{
  "crop_scale_min": 0.5,
  "encoder_drop_path": 0.15,
  "encoder_widths": [96, 192, 384],
  "encoder_kernel_size": 7,
  "fusion": "cross_attention",
  "decoder_norm": "rmsnorm",
  "decoder_bias": "all"
}
Rows from block 2 of the image encoder of a small image captioner, named by matrix and row number. Rows with one number belong to one neuron. Each number is 500 + 40 x the weight over its row's rms, rounded and kept within 0 to 999. All counts start at 0. Numbers have three digits each. After the name is the row's rms in percent of the matrix's.
After each neuron's rows are labels from the 100 images, of 14976, where the neuron reaches its highest value: "strongest on" is what is common among them; "colour at peak" is the nearest of a few named colours to the mean colour under the peak. Only what is clearly more common there than usual is listed. The data: photos with spoken descriptions (Open Images, Localized Narratives). In brackets: how many of the 100, against the usual share in percent.
# fc1: MLP up (encoder.blocks.2.mlp.fc1.weight, 384x192), inputs 96-191
# fc2: MLP down (encoder.blocks.2.mlp.fc2.weight, 192x384, transposed), outputs 96-191

fc1.14 097:485552529462489455480496514549430431517508465512423512498468489485528542514475478483452537408526527512455497441514571526524443485475480485402466568447502518519519540458488473533407464433466465531496439508475505473544496537483417475548478479462507505604546640435543545497505513539434574483
fc2.14 108:428494504443500510527562487474513511494459520438565491510525505552514500522484530483495490521516445498467469426532533557509464491495509537476398443568549506538481435505503472529485479464457479593543509509498565506460597545518532533488488522465480515453556487472529601474510465510565502499
strongest on: text has "lights" (27 vs 7.8)
colour at peak: black (98 vs 13.7)

fc1.361 106:542595432508503519508456535495468542497444441437476437554504477527468519499445503494432565468484509469478520542468510564481486468474496471506437478526482568548482527540520473485565453564509586515486490472513477511527529501474499501447481455504495487616490542509478519554520475478535544460
fc2.361 101:521496505578449464560499520520539540485477535513512546447548493539493393476472562442555502489529502475500434454463449551491428523546367534523454518521473479461464496488510430552481528531580517428486518567497491498513515418494547580439480488495409460502503504459540520499501571467512575446
strongest on: text has "sky" (59 vs 25)
colour at peak: white (30 vs 6.2)

fc1.375 112:539450455526509446488542464506480482430471466469456496509430513492467525440438542487590458499530563524567580493437477459473542513545522472528524414582505537450529527596508546532531510522509443504499459463478531497520537387472477505480470513549511522489439529438532488510584487492481522517
fc2.375 126:450461493442466528520419465444467504433432540537448490493448478567527572518552524453469489453514551460534509524522472570468514580500553479552508454518473488458477418544519496541548500555507469466507525495409461473407546451486509462473460504450513406457432530422522534503513495490470443574
strongest on: text has "standing" (61 vs 23.2); text has "people" (46 vs 21.9); text has "holding" (39 vs 16.4); text has "two" (32 vs 11.3)
colour at peak: black (33 vs 13.7)

fc1.268 095:537495570500540526441488443457484512587518565546473545492565535472614473458449564495488488531536524475488471425489534490499475511512552510513520523474454517475517542553497527552521502464501517468493420450487542369562443547459477463505483530511415505506528554443513485482454428517490458490
fc2.268 086:536491456522499499472473457459485495564499487453474524430560504527524474561481540490536539443495510586523536541550435562530490462494458444513452495505504493484507514493540530471538526465593439483526459545547452541542522460477427530506527512521432530514528483506534458466465577538527502464
strongest on: text has "sky" (82 vs 25); text has "trees" (76 vs 27.3); text has "buildings" (35 vs 11.1); text has "grass" (29 vs 10.1)
colour at peak: cyan (30 vs 1.1)

fc1.149 091:466566509542543466482536523531443527510480459520496542483435572489501571503493484490528464522480558414537536455460499505464499540408511364464552500420520489493480539468503535561514413424507533504513499499529488441474574465515434465510522541461514532516534547475521511572497419514488487476
fc2.149 106:462436489501553523475484492527465401527497514413491466448496483560438530550507484471560520489536515509452528438569477486505449483483509467498504398458516492513550435490497548567491482467441482478550516457460537500555535522466489464544431455502522512504499401517488547496479517503512519507
strongest on: text has "people" (45 vs 21.9); text has "sitting" (38 vs 14.7); text has "table" (34 vs 12.9); text has "chairs" (26 vs 6.6)
colour at peak: black (31 vs 13.7)

fc1.103 105:479594548526503546585439507528584544492432530451507561483570600499463552412476523491573474527487481531578509539504468516449434508510483505451518495458462484441539495482436517531541508566491588513551499501483458484486499454551480497465527489483538400561494495516482430575546542524517502578
fc2.103 094:548492500438516501537508432520429459528463512620487469508553525547425504558465425519508507524404529478556478483520503438452551478438557549511414555541472520501553450501530491500469460493474501575533441519448529533478492458503554455517464427504458526571563455495470513546617506444503524532
strongest on: text has "man" (32 vs 11.8)
colour at peak: black (52 vs 13.7)

fc1.322 101:491517447505535472549536517587509442511537465459579488463469438428472504500505505440534502476488515464506475520478502447504603501548563506514526418442531549512434521503507561469461579538502471533479555491509521526530567438543483507525483492504431482553506491499470530574478435573522471494
fc2.322 095:510467533500500470485496502512450540501498501488549533465529543497458572584527499513519468492456506480466579485503469514434473487518537446535525550482468481498540580554563511541446446523579569506518497500456519467489553550438445551517549480567477501501527425493570493516432511425485479542
strongest on: text has "standing" (55 vs 23.2); text has "wall" (42 vs 20); text has "table" (32 vs 12.9)
colour at peak: black (36 vs 13.7)

fc1.353 098:521594522500481442575483540525463492492548523520562473473558493486529518482492502449519449474560538474495467460480533465502471491506429448504520579507476525453482545516486444531541522491507502502451573463437482488486466488453529505519499532571503511548497494457454471478514526579539511512
fc2.353 092:513509560482529510519523435531511485583420470514530461462584507564476514517493454542487500416523524542614503501431451465492499498458498563423497523454497530528432509544494466445556531467524462547490520487513537457533518471430517512567500482477468459503433493472474515520491432545514502494
strongest on: text has "wearing" (32 vs 12.2)
colour at peak: black (33 vs 13.7)

fc1.306 095:518524466543545462516505429528493515462520471578496436459503580487531483545508535474559536513476630507550461467452539421519537471556483492489467423512511507467557425543477572427508543503540511481482466546438528473472560452531477544396524508505434516541499469543526451530536548495477546503
fc2.306 123:495523452538523514587448485523477474505437594474491528462435531574496504490464478474494516463562462510485592486496506511519529523454551513551583472484481439450536450461470485553440560550510493530505480633461465494433526480505487536424522517476469500467460537476496511491504474508467531469
strongest on: text has "standing" (53 vs 23.2); text has "people" (44 vs 21.9)
colour at peak: black (44 vs 13.7)

fc1.22 092:503546504547522497500469486402454529396457544505516577531491470516516564529521522515427512551483501432495482509547484427539438549480590548549473489543543517470445453492501587556534479513435520490493479482498515504494569414473470486463459471483498507481491483460510471534547537470528462524
fc2.22 081:548521507473457518480503532518531540471546446475437491493496418460514416523459565506441491544504450553536507576499497535492463424476508458548536563462556491451464515548508510538498429512562500568483494479534442463537444567463434553501451504472408507472544480492481534483468556562485496571
strongest on: text has "sky" (90 vs 25); text has "trees" (61 vs 27.3); text has "buildings" (31 vs 11.1); text has "water" (25 vs 7.8)
colour at peak: white (39 vs 6.2); cyan (26 vs 1.1)

fc1.259 090:458565549553565475496530494537502426548498490445399612480508527519444490499469524523526510545568508489467528489489504599459450527492495432432470584499511501457447531495518533523472561512478537561504488506519547522493507530457441542558509469505531575512497567434531549514453510541488402565
fc2.259 096:553515493552511529538484534547551456454532533534501471522521571517451541483493495492493481539559450498541559523424439531588500468420544493478454501465448478517473462499536506525458530521539527465456504528489493513456510520546472507471573540484551490490515495470560542497537505481541450593
strongest on: text has "lights" (36 vs 7.8)
colour at peak: black (86 vs 13.7)

fc1.67 099:489498514458523477511541521530525504476420531502483530528536490439507491537472574509532517508555479508500558488558506520528464533485587490533559467527564434514408543510500508524501536507492553464509470528475525552515433510512649501536529521475460466484491468473540497536615540565432506468
fc2.67 108:476449440578561500511527436403461487518508501436554454486528514501502473442460467498501465514485553419444483473451542483491520453418477449551488506463485431560506447534551467498461467552459526501589513496538523475495509481539424506525432478505536468469501487590465467446561504510511523457
strongest on: text has "table" (31 vs 12.9)
colour at peak: black (31 vs 13.7)

fc1.252 097:520516547529532476580497470470539504554462494498543499556545498485502456474513470530547538525465560541571448496523545576524524487475506463489511494476525483489546481558463557513493487448397527520489432547500486477554522506536382483528521514451504460512479526486463517544498535510539480551
fc2.252 114:567497498485496416455530515478531526483498496416491466539504425514424435511463482536420501495487461471592462466487546478501546464524519522478487560489549405481470553480529537448473437473477443514482504562468518508516515527481565557523479452570484522441460554485562472502490536448559492539
strongest on: text has "trees" (94 vs 27.3); text has "sky" (80 vs 25); text has "grass" (34 vs 10.1)
colour at peak: white (49 vs 6.2)

fc1.206 100:481531450505523488568512515502480457498521480455508387436542422473493494457573521499553450460522554463604496552582509509418543474431507504516500500522555514502538483557504512480476572584531482468490511542448521563508572493511448515539542466510514478511462445421418495535450532535480492538
fc2.206 101:473515526472396510456526518436490486529549444534514537410521554472494557549483520494483554479561522531441393566424434565444494423486448460521488532486495499472525515465495438475479473505457528536501476483526491451454483370467484497515447430496470480532512498587548537544380459504523497532
strongest on: text has "table" (53 vs 12.9); text has "sitting" (51 vs 14.7); text has "people" (46 vs 21.9); text has "chairs" (30 vs 6.6)
colour at peak: black (38 vs 13.7)

fc1.324 104:507462504546438504485467516522471578539480535555535414408544464550463529516476505512548540452561499481507460474489564535506482554452547505517406487552535442485454525528523467508507529478495501486485464560470500447437461511486515500528473547521510498531551458485482502439466513486458497491
fc2.324 108:508566447508466472526468447490523454504498510579471556535462464490541547457540521502490507527435491450536548518505526468477442531481496540516456445453547403516530545542563565464532474473527482478475517536485509494460553515457465462521556466532543427520508485502463439529436479519514435517
strongest on: text has "wearing" (33 vs 12.2); text has "man" (32 vs 11.8); text has "woman" (27 vs 8.9); text has "smiling" (26 vs 3.9)
colour at peak: pink (27 vs 9.1)

fc1.62 101:511529545511527569444558499486491488457533449540529523500489473513604462506547573504526449509486499444437522502532538451521576498462522556479511454539465473469456451535498526490455548517414497445498545502555437427494502539443455527464492514550503472505456516475547492597496475451508512485
fc2.62 099:558522534541517484424485468562536475499471513460513508567526449473482534579449558487489459567439453557425575496469477432508531538522461513568494463497553506531532473459552470454581531475437502465486558500569494518480532501483467503522527486441458519475576483471464474500510508439513500421
strongest on: text has "trees" (72 vs 27.3); text has "sky" (68 vs 25); text has "water" (36 vs 7.8)
colour at peak: white (26 vs 6.2)

fc1.100 105:380492563476542506510490505495520513490503556557458423478547519497437523513534434498462488489497525465549476513477481514522461534545526475502465531590553436442453494478459485510552498495416487542480463543530517499536558533427514511466622512491520511503553500510498452458519509457565501575
fc2.100 098:543496519521554496491475485482432469532473471468514509513495535553486450534496486488580508462551535513474495531494517438513531532496545524473481418563513519524505498466435473521428580511539506457513531499535526480519528513449434458494418516430585474582535494477560446567470460554528474522
strongest on: text has "sky" (63 vs 25); text has "buildings" (28 vs 11.1)
colour at peak: white (27 vs 6.2)

fc1.193 100:496578429555497478502461555439491467491520516496503504517529517554489507476492489461474501544520501556531556541494557569496400523509516500460534464560516487508482472526521575503400575461454511445509489460454505539556523486486475454541475471501497496458535472598473476482561446508405502508
fc2.193 107:537487457506513419502569447461483549485537582493548477442554518481543520485506490564484537465493516488540521553565494486534580450533457527465548538470562523555523503437479478437487378522453394477485476561475589537488532541512551525448494465473483514530469500541442460506547439511488493401
strongest on: text has "people" (51 vs 21.9)
colour at peak: black (35 vs 13.7)

fc1.265 094:416547523547556504535460540540492414490519496465456490454503509520487530490494504493462536517429470546482453484522473515542553519417515568430443495467522475489498555497493415584499471476537504552500551423533515510518520454513436469509481460553496475425513498474452555539555469519508558491
fc2.265 087:505511518487517487548504444428526500512449506459479431507446489583471412518414559481487475584490485509525558499470498451460509485472501457495439496487554459440450528537484510524489508582408517544511482453471465519400475510525574494447528565498545508517524499529481475463510461413519470562
strongest on: text has "grass" (26 vs 10.1)
colour at peak: black (33 vs 13.7)

fc1.51 104:556430533523550465449490564454546534528447519453477492475491439536390488493432480505586499486480572499529504476458500483550532533495463553505449453507498462489527487551521507538475515458537495513518480520464529478462470412512470474535495598526486492538486493387489549450477489488555474501
fc2.51 113:462568497432398535550460518478512511538426499503500497531448474561519509512525520514467474500448510514531479523519438465452495546474518464561474524531519523550489512559507561546560517547473532487526511540444462484437562526557493496488464423444461460521475461500492524472450499479489528558
strongest on: text has "standing" (49 vs 23.2); text has "wearing" (37 vs 12.2); text has "two" (34 vs 11.3); text has "man" (31 vs 11.8)
colour at peak: black (33 vs 13.7)

fc1.204 103:498528449496464445465484505484523551504418527535452434517581503497463467471490514439502506526487473450536520441570546528601477501514425548578536425493487431509531427508507464435493539460505457526515492474426504533552467508399464524566522505579509487534497518473563505514507454520457407481
fc2.204 095:599597586458467491514520475494455481475507514495514500508491461493509519516555455505525517462499554401521520501456494510465475517478504503479509453510508475455607460520466502458492464462552473446459515498493452526544514504549452520492502542543430476491482642561533499573497475487534561451
strongest on: text has "standing" (48 vs 23.2)
colour at peak: black (64 vs 13.7)

fc1.78 100:579473480510552478523457515470472578498526522475465459551510533483492482586433523537498494479532532516510495504560499478534558488470530464473532508529539519455451455460521543528438492430537543474530465485462403530536491466464510443476414497472521459455387451534479475462586595591502520509
fc2.78 090:463516486488479550490478495488475482515524466521517481496465395497493442539483466483525593492487547459445573522488561468475539481473479510446598469477492466471506434546472498503451481483454470499514529481457521516513498510473541549493491533465500461463496478626426488418460421504507531534
strongest on: text has "holding" (41 vs 16.4)
colour at peak: black (52 vs 13.7)

fc1.144 103:491527507530501516456512474445449538512561487506491575521507463485552504518503500539467473498553533512479467542529524526446486494467464473463572554516503482428485586494535486555444560498505487566432439454452519499559492475443423487511485527531515509624472558417492506518454515468525473447
fc2.144 121:490449563504498507560524496522511517475506427443542547514535489546593580432560550434515498487512470483498569511552476516595513504466525474460460431489427499442515440480503413516530537476631546539546522530525580555514522530501504595516504527473430481468483475536527496477489463503523478515
strongest on: text has "dark" (28 vs 2); text has "lights" (26 vs 7.8)
colour at peak: black (99 vs 13.7)