{"model": "image captioner", "dataset": "photos with spoken descriptions (Open Images, Localized Narratives)", "train_examples": 101725, "image_size": 64, "crop_scale_min": 0.5, "horizontal_flip": true, "translate": 0.12, "tokenizer": "word", "vocab_size": 4585, "encoder_arch": "convnext", "encoder_isotropic": false, "encoder_norm": "rmsnorm", "encoder_activation": "gelu_tanh", "encoder_mlp_ratio": 2, "encoder_inner_norm": true, "encoder_drop_path": 0.15, "encoder_patch_size": [4, 4], "encoder_conv_stem": true, "encoder_depths": [2, 3, 3], "encoder_widths": [96, 192, 384], "encoder_kernel_size": 7, "fusion": "cross_attention", "label_smoothing": 0.1, "decoder_width": 128, "decoder_layers": 8, "decoder_norm": "rmsnorm", "decoder_norm_position": "sandwich", "decoder_activation": "star_relu", "decoder_mlp_ratio": 4, "decoder_head_dim": 32, "decoder_fused_qkv": false, "decoder_bias": "all", "decoder_qk_norm": false, "decoder_layer_scale_init": 0.01, "decoder_parallel_block": false, "decoder_inner_norm": false, "decoder_positions": "rope", "decoder_cross_attention_every": 1, "decoder_tie_embeddings": false, "init": "torch_default", "residual_init": "zero_last", "optimizer": "normuon", "muon_scale": "original", "lr": 0.027, "momentum": 0.9, "nesterov": true, "orthogonalizer": "newton_schulz_5", "adamw_lr_other_params": 0.0007, "grad_clip": 1.0, "steps": 5600, "batch_size": 64, "epochs": 3.5, "lr_schedule": "linear", "final_lr_fraction": 0.05, "warmup_steps": 160, "weight_decay": 0.07, "adamw_weight_decay_other_params": 0.05}
Rows from block 2 of the image encoder of a small image captioner, named by matrix and row number. Rows with one number belong to one neuron. Each number is 128 + 24 x the weight over its row's rms, rounded and kept within 0 to 255. All counts start at 0. After the name is the row's rms in percent of the matrix's.
Before each neuron's rows are labels from the 100 images, of 14976, where the neuron reaches its highest value: "colour at peak" is the nearest of a few named colours to the mean colour under the peak. Only what is clearly more common there than usual is listed. The data: photos with spoken descriptions (Open Images, Localized Narratives). In brackets: how many of the 100.
# fc1: MLP up (encoder.blocks.2.mlp.fc1.weight, 384x192), inputs 0-95
# fc2: MLP down (encoder.blocks.2.mlp.fc2.weight, 192x384, transposed), outputs 0-95

colour at peak: pink (26)
fc1.9 103 [ 84 145 115 103 139 111 125 161 146 125 160 114 126 163 146 124 159 118 116 140 151 118 120  96  97  89 141 137 156 105 121 119 142  79 156 162 123 124 130 151 133 156 103 153 155 143 148 110  79 124 151 140 144 104 123 151 120 122 134 141  99  71 152 150 166 170 147 131 139 128 138 167 109 178  99 131 143 124  98 127  93 108 127 157 128 152 175 172 119 115 130 180 147 142  99 116]
fc2.9 108 [166 153 122 146 127 144 114  84 124 138 118 121 146 150 155 144 134 117 153 125 142 101 112 136 121 164 113 145  98 134 159 129 111 124 137  83 137 151 138 129  98 131 127 163 170 129  87 109 110 151 145 160 126 136 119 127 107 118 158 142 156  70 111 126 117 140  80 146 124 133 112 154 126 114 134 124 117  86  87 109 158 117  99 151 117 109 135 111 135 154 140 136 101  81  89  98]

colour at peak: black (33)
fc1.339 096 [117 135 117  71 136  93  93 122 175 122 157  96 145 121 147 116 152 149 122 142 123 155 151 120 136 118 131 122 129 130 112 156 130 122 141 111  80 133  91 119 175  82 136 140 142 151 124 117 130 166 133  96 111 115 114 143 162 119 123 155 135 181 115 105 170 192 139 142 111 110 144 160 134 107 129  92 168  50 103  86 166 145 128  88 122 129 123 136 137 132 169 143 100 123 132 138]
fc2.339 099 [137 108 153 104 100 141 131 129 146 146 117 136 177 123 123 106 157 112 126 132 167  84 117 121  96 152 119 115 134 170 135 123 127 110 105 120 112 126 116 149  94 143 127  95  53 139 105 113  99 123 126 127  91 178 176 134 134 124 127 145 119 146 157 120 127 130 153 100 161 124 139 117 123  94 151  98 160 181 123 128 135 162 146 116 105 156 148 150 100 128 181 142 138 142 129 105]

colour at peak: pink (29)
fc1.358 091 [118 142 146  93 113 115 162 116 163 135 132 158 132  77 111  71  68 105 111 107 114 182 111  81 137 112  99 132 108 112 113 176 139 135 170 145 175 102 116 144 136 141 148  95 104 134 139 136 128 135 113 133 124 127 110 121 155 129 162 104 138  80 130  93 190 128 123  98 132 125 141 142 139 121 133 151 111 110  82 118 140 124 134  83 127 115 150 134 111 107 135 125 134 151 113 100]
fc2.358 082 [184 108 160 134 154 169 164 160  97 114 104  90 116  99  92  83 122 142 185 191 143 136  84 127 150 142 168 151 155 110 159 104 125 152  98 135  92 128 146 150 131 136 132  80 145  97 149  98 136 127 121 159 102 145  92 130  99 157 159 127 159  89 147 115 137 109 123 122 129 146 123 172 152 121 130 124 131  95 168 104 104  97  83 105 127 165  98 139 103 119 145 126 117 141 167 113]

colour at peak: black (31)
fc1.354 107 [111 112  86 118 132 160 125 121 108 148 118 127 131 129 137 112 125 135 137 133 137 131  85 135  83 141 125 137 101 146 145  98 110  96 151 159 110 146  70 165 137 134 133 118 165 144 131  88 129 139 176 169 159 128  66 154 115  96 123 103  86 135  80 123 142 138 107 116 140 130 102  97 105  91 124 117 126 145 130 157 126 112 117 155 139  91 108 110 154 146 102 111 131 165 114 102]
fc2.354 084 [116 137  87 143 112 114 142 133 153 130 141 161 154 155 160 159 177 126 154 136 100 111 142 165 112  81 142 128 126 130 158 119  96 103 125 137 101 113 107 138 124  75 100 114 169 157 104  87 146 110  82 120 136 121 165  99 168 119 177 135 149 106 113 155 109 137 130 128  71 124 185 115 160 119 134 142 155 144 154 155 108 155 152 122 131 144 146 135 151 114 129 112  81 102 108 161]

colour at peak: grey (62)
fc1.382 112 [135 125  96  96 120 145  86 132 149 159 145 123 131 140 149 134 115 129 135 129 148 154 131 143 141 120 132 104 135  86  93 131 141 157 153 119 123 130  75  85 112 153  94 115 139 132 144 109 114 130 126 115 130  94  76 116 127 114 133 105 161 134 175 157 141 147 183 104 129 157 176 136 174 164 117 152 126  80 108 104 134 155 132 138  72 148 135  60  99 130 141 130 154 120 155 143]
fc2.382 112 [109 137 126  82 123 124 130 106 134 163 112 125 145 127  91 130 118 142 167  78 141 170 100 159  92 113  83 145  94 147 157 107 113 148  97 150 145 132 108 129 153 109  80 122  59 140 138 167  99 138 109 101  87 118 146 150  97  82 150 124  73 153 147 141 126 106 130 111  96 119 126 141 109 119 112 134 107 106 106 102 128 135 102 141  69 159 160 123  97 138 141 138 139 137 148  91]

colour at peak: black (54)
fc1.232 090 [ 99  98 105 168 111  97 120  99 124 146 117 114 152 153  77 118  85 140  88  91  97 106 112 100  77 147 122 127 121 156 139 172  89 109 104 148 110 158 131  99 133 111 149 155 124 130 111  86 118 110 101 139 135  50  96 108 128 141 108 142 144 109 124 150 120  68 130 166 128 141 148 110 149 135  71 121 136 126 138 122 105 105 118 139  95 109 132 127 155 121 117 112 140 119 133 119]
fc2.232 066 [193 110 130  94 135 124 123 159  95 136 121 135 155 144 141 128 123 132 126 102  72 107 126 138 117 150 126 107 113 140 152 137 141  99 119 124 140 105 133 140  98 157 138 122 138 123 102 108 183 126  93 125 110 144 172 152 128 135 142 127 114 120 117  98 154 141 107 106 185 130 153 100 131 139 112 106 123 116 103 142 127 108 125 138 138 165 109 128 148  90 114 140 131 111 150 109]

colour at peak: black (35)
fc1.145 103 [106 113 156  96 118 115 120  99 131 116  92 142 117 109 149 152 100 166  91 127 127 142 135 163 120 163 136 144 114 140 151 115 151 161 147 157 142 110 168 155 170 128 127  69 134  96 103 130 147 140  88 114 110 115  71 141 122 101 127  90 164  97 133 119 140 152 126 165 148 152 133  85  79 114 147 160 202 157 137 128 122 141 144 152 115 126  90 146 125 119 150 107 123 117 126 111]
fc2.145 087 [104 141 154 139  81 115 135 159 148 114  89 130 147 110 139 135 150 163 138 124 133 107 168 142  77 147  95 136 107 126 124 125 132 131 166 178 146 165 145 141  88 150 114 121 121 127 126 134 130 110 106 137  92 106 126 121 148 111 156 111 144 135 130 143 157 119 101 127  63 138  83 103 105 150 164  85 142 115 164 180 105 128 131 165 125 124 124 144 122 107 128  93 102 174 119 107]

colour at peak: cyan (36)
fc1.278 100 [140 120 136 168 197 122 144 103 104 142 119 144 147 120 159 127 112 129 149 148 187 114  67 138 126 125 119 163 129  99 115 118 120 107 145 139  76 136 132 145 111 108 146 155 122 161  73 113 138 126 132 150 168 131 148 146 130  98 121 102 152 118  90 109 160 130 142 165 171 142 164 167 125 153 154 159 138 178  99 122  80 119 156 114 102 160 176 111  87 114 141 156  98 130 103 128]
fc2.278 091 [118 132 127 163 109 155 151 161 132 122 150 123 150 141 114 104 140 151 139 122  79 139 168 103 153 114 142 152 101 126 111 144 113 168 140 137 123 113 105 119 154 137 109 151  94  39 103 138  94 114 168 146 115 156 102 136 125 123 129 126 158  89 142 124 112 135 115 101  92  84 131  64 119 106 138 162 129 141 118 109 112 108 114 127 126 109 124 143 159 126 160 156 156 154 149 152]

colour at peak: cyan (34)
fc1.347 092 [124 125 103 114 138 138  79 109 109 103 140 144 154 128 146 108 146 108 127 178 155 116 104  85 127 148 138  87 122 120 141 126  99 138 153 162 121 147  70 121 103 149 120 148 114 125  90 144  90 136 111  80 142 126 135 149 103 153 113 146 122  94 106 109 108 124 122 121 193  81 149 140 128 127 143 131 175 149 141 134  86 119 164 128  79  99 133 110 133 110 163 174 134 128 138 110]
fc2.347 082 [100 103 156 149 135 114 118 158 153  97 153 161 124 159  93  74 107 138 159 133 127 125 120 125 112 115 115 138 117 184 119 133 136 122  97 120 114  78 112 118 120  83 126 135 124 114 147  72  92 108 153 126 124 109 115 118  74  99 102 145 140 122 164 135 143 111 130 130 124 170 155 131 162 127 133 162  92 138 155 124 150  97  99 151 124  97  91  92 134  85 152 132 136 101 123 130]

colour at peak: black (37)
fc1.295 097 [158 123 131 144  99 141 141 138 145 124 146 121 134 129 119 131 107 102 150 103 151 139 141 149 113 118 122 106 131 151 143 136 139 159  95 103 100  91 143 137 123 122 146 140  97 175 186  82 151 137  84  91 105 141 144 106 131 119 119 132 141 105  84 103 123 119 153 133 121 118 111 122 123 125 106 147 125 147 158 138  88 105 168 145  91 109 127 143 166 148  95  68  68 144 145 115]
fc2.295 102 [124 145 146 100 102 126 159 149 113 102 108 144 159  89 155 124 155 157 137 105 127 159 126 116 113 137 146 148 175 133 160  92 161 189 132 133 149 104  88 111 147  83 143 143 134 166  70 155 113 143 115 117 123 114 110 118 132 140 156 146 101 126 132 131 123 142 108 133 175 108 143 102 112 163 119  72 115 125 132 159  83 121 152 132 153  96 116 168 117 131 103 103 139 123 116 106]

colour at peak: black (38)
fc1.124 095 [111 152 150 143 164 147 108 164 179 159 128 173 115 170 126 110 113  88  87 156 136 116 115 148 109 145 133 136 138 125 184 141 105 140 135 139 149 125 110 100 125 122 114 141 143 137 181 104  82 118 122 165  79 122 149  65 151 163 143 170 103 105 106 142 127 118 126 130 105 105 124  98 129 126  99 127 125 124 126 144 138 121 159 154 147 109  94 109  96  85  86 127 143 103 137 152]
fc2.124 103 [128 145 139  97  92 132 143  86 133 126 159 142 112 148 152 148  97 127 153 111 167 117 126 134 172 131 155 148  91  80 122 181 146 138  93 139 149 124  87 116 105 148 126 141 109  88 131 142  98 148 108 153 146 144 160 109 151 113 131 115 132 178 112  96 140 105 113 149  67 133 123 161 157 110 163 143 147 139 121 150 138 123 127 114 130 175 105 108 129 170 126 136  77 114 156 135]

colour at peak: white (25)
fc1.342 100 [ 92 112 142 163 136 129 144 120 117 184 161 131 132 144 108  89 154 150  89 125 146 136 102 120  96 119 151 141 138 165 149 102 161 105 104 111 150  96  88 134  95 192 142 111 118 149 186 126 117  96  92 211 159 143 174  90  99 116 134 136 131 125 110 121 121 136 142 100 106 137  99 117 134 143 123 148 178 113 109 103 141 143 111 187 131 138 139 142 129 129 135 159 160 153 122 115]
fc2.342 107 [ 86 156 103 110 114 122 114 141 101 136 152 127 157 124 125  92 100 158 110 124 138 122 148 137 103 161 134 147 151 153 135 152 119 106 134 158 138 128  81 126 137 168  98  79 123 135 154 171 114 143 133 117 157 153 124  96 118 124 130 130 150  63 106 112 138 129 121 116 154 132 128 168 174 173 120 120 139  68 122 129 128 135 100 185 162 161 136 122  97 133 105 162 157  94 146  97]

colour at peak: cyan (30)
fc1.268 095 [134 118 129  91 131 156 113 148 116 112 106 138 146 117 125 118 133 149 105 129 151 121  97 182 153 150 104 126 167 145 126 118 153  91 153 110 153 142 134 105 125 120 160 156 103 188 120 192 115 163 111  88 129 127 119 107 106 102  90 107 100 148 132 120 161 129 144 133 119 151 157 164 172 118 140 139  85 158 132 123 105 134 149 151 131 136 113 137 139  80 134 164 145 143 153 132]
fc2.268 086 [168 117 147 164 184 175 125 152 119 115 122 130  69 137 142 119 132 113 149 152 120 135 105 128 127 131 143 119 154 119 116 159  53 103 113 144 137  70  93 125 126 107 179 145 117 143 177 119 154 116 140 144 121 103 133 117 134 155 140  73 132 147 142 149 132 136  79 154 160 103 132 118  93 159 116 146  87 136 171 146 119 142 150 126 119 144 146 188 162 162 102 126 133 128 116 143]

colour at peak: pink (33)
fc1.249 103 [144 148  92  76 153 137 149 138 147 164 100 109  84  84 110 147 118  90 185 100 147 116 120 110 136 114 139 107 155 112 104 138 135 173 114 157 114 119 134 116 105 158 126 150 147 144 192 104 114 155 131 140 182 126 141 136  89 118 137 135 155 155 227  89 100 112 124  92 106 151 143  95 126 142 121 131  89 124 151 121 165 131 161 169 128 135 145 108 144 116 123  79 131 132 120 121]
fc2.249 103 [148 159 132 163 146 143 106  99 142 121 143 149 118 117 135 123 141 140  85 137 144 151 102 140  87  99 125 136 112 135 174 145 106 138 121  98 144 134 137 141 153 111  81 102 122 118 160 153 120 137 152 130 164 126 113 119  61  73 123 124 166 187 128 169 124 164 146 132 127 126 137 124 154 103 100 116 111  99 195 151 127 127 143 115 127 149 125 166 124 145 144 134 132 121 109 158]

colour at peak: cyan (39)
fc1.272 102 [118 111 127 118 141 150 113 144 159 121 123 141 129  56 112 115 170 157 104 145 177 149 116 132 100 104  90 125 162  98 140 122 112 114 161 107 101 143 123 126 130 129 133 118 105 140 139 167 119 120 110 125 171 157 116 107 136 125 104  96  90 166 168 180  83 142 161 141 134 160 116 129 163 124 145 139 106 139 112 139 151 132 128  84 133  93 129 118 128 139 133 155 106 161 167 141]
fc2.272 109 [134 100 143 134 106 156 128 159 166 118 126 143 175 123 157  56 122 104 163 140 141 128 147 125 126 109 132  81 121 117 128 123 107 123  91  69 144 138 135 122 148 148 130 124  87 137 145 106 114 137 133  94 143 153 134 136 106  82 151 121 107 111 148 174 131  96 134 128 146 152 128 122 130 120 122 159 103 148 129  87 112 141 124 128 166 145 171 166 134 126 136 125 156 145 108 112]

colour at peak: white (52)
fc1.356 099 [142  98 139 146 160 150 115 120 128 123 110 143 154 105 111 133 123 100 139 131 187 161 152 129 118 114 129 122 122 115 140 136 158 119 123 129 153 102 107 166  91 124 122 119  79 169  90 164  94 142 139  93 122 120 136  79 107 106 125 122 113 138 144 162 128 110 101 104 154 157 136 139 138 138 149 116  88 139 127 112  86 113 149 176 105  99 131 102 111 161 109 192  96 139 170 149]
fc2.356 100 [130 127  77 151 130 128 120 139 127 144 185 121  96 113 132 108 168 177 104 138  70 145 151 105  78 132 127 112 161  81 101 135  80 127 146 102 136  99 112 127 134 151 132 143 125  90 155 136 153 139 108 118 140 108 107 100 139  73 124 172 150 126 147 158 146 130 153 153  81 121 138 161 130 113 102 149 116 130 124 100 163 116 127 138 149 159 134 193 139 132 127  87 134 140  95 128]

colour at peak: pink (28)
fc1.8 095 [170 128 137  91 110 197 101 130 110 138 119  94 136 126 145  80 119 127 127 121 119 124 139 103 140 105 113 111 106 119 145 119 105 148 141 174 130 101 115  98 146  81  75 119 139 152 157 130 149  94 114 118 137 191 134 114 131 102 108 110 161 126 130 148  83 111 106 116 188 151 174 119 138 128 138  95 130 152 128 146 108 102 140 144  71 125 142 148 125 108 114  94 121 176 123 178]
fc2.8 091 [117 128 119  79 114 166  79 148 153 107 139 118 103 163 122 154 139 122 114  94 123  89 143  90 150 157 126 141 139 138 148 128  94 118  82  96 165 118 113 151 156  93 124 149 125 144 126 120 130 130 131 122 104 142 113  85 134 157 134  98 115 102 145 113 132  83 146 167 160 116 166 145 165  99 141 162 116  95 120 101 105  82 144 131 187 137 122 132 120 114  95 141 147 160 115 169]

colour at peak: pink (27)
fc1.324 104 [107  95 183 165 177 192 114  88 136 178 123 115 154 116 147 135  79 178 127  86 139 117 140 106 123 112  93 102  94 139 128 163 145  89 126 141 153 126 132 117 141 140 104 198 132 123 151 113 118 126 135 130  75 134 135 162 147 124 129 145 161 161 157 112 145 137 175  78 104 125 136 125 144 105 143 122 130 100 115 112  94  98 124  91 137 143  98 121 125 113 153 160 123 103 104 131]
fc2.324 108 [161 102 152 108 106  96 111 119 141 184 111 135  98  78 113 117  71 107 135 153 159 195 170 112 124 159 162 114 128 150 140 135 116  51 128 131 142 128 140 133 135 158 107 179 182 114 143  93 168 117 131 110  94 139  86 148 103 135 108 115 117 108 126 166 131 161 116 131 123 117 114 154 123 159 142 107 132 151  96 104 153 120 107 146 142  98 151 135 125 119 107 139 118 141 109 116]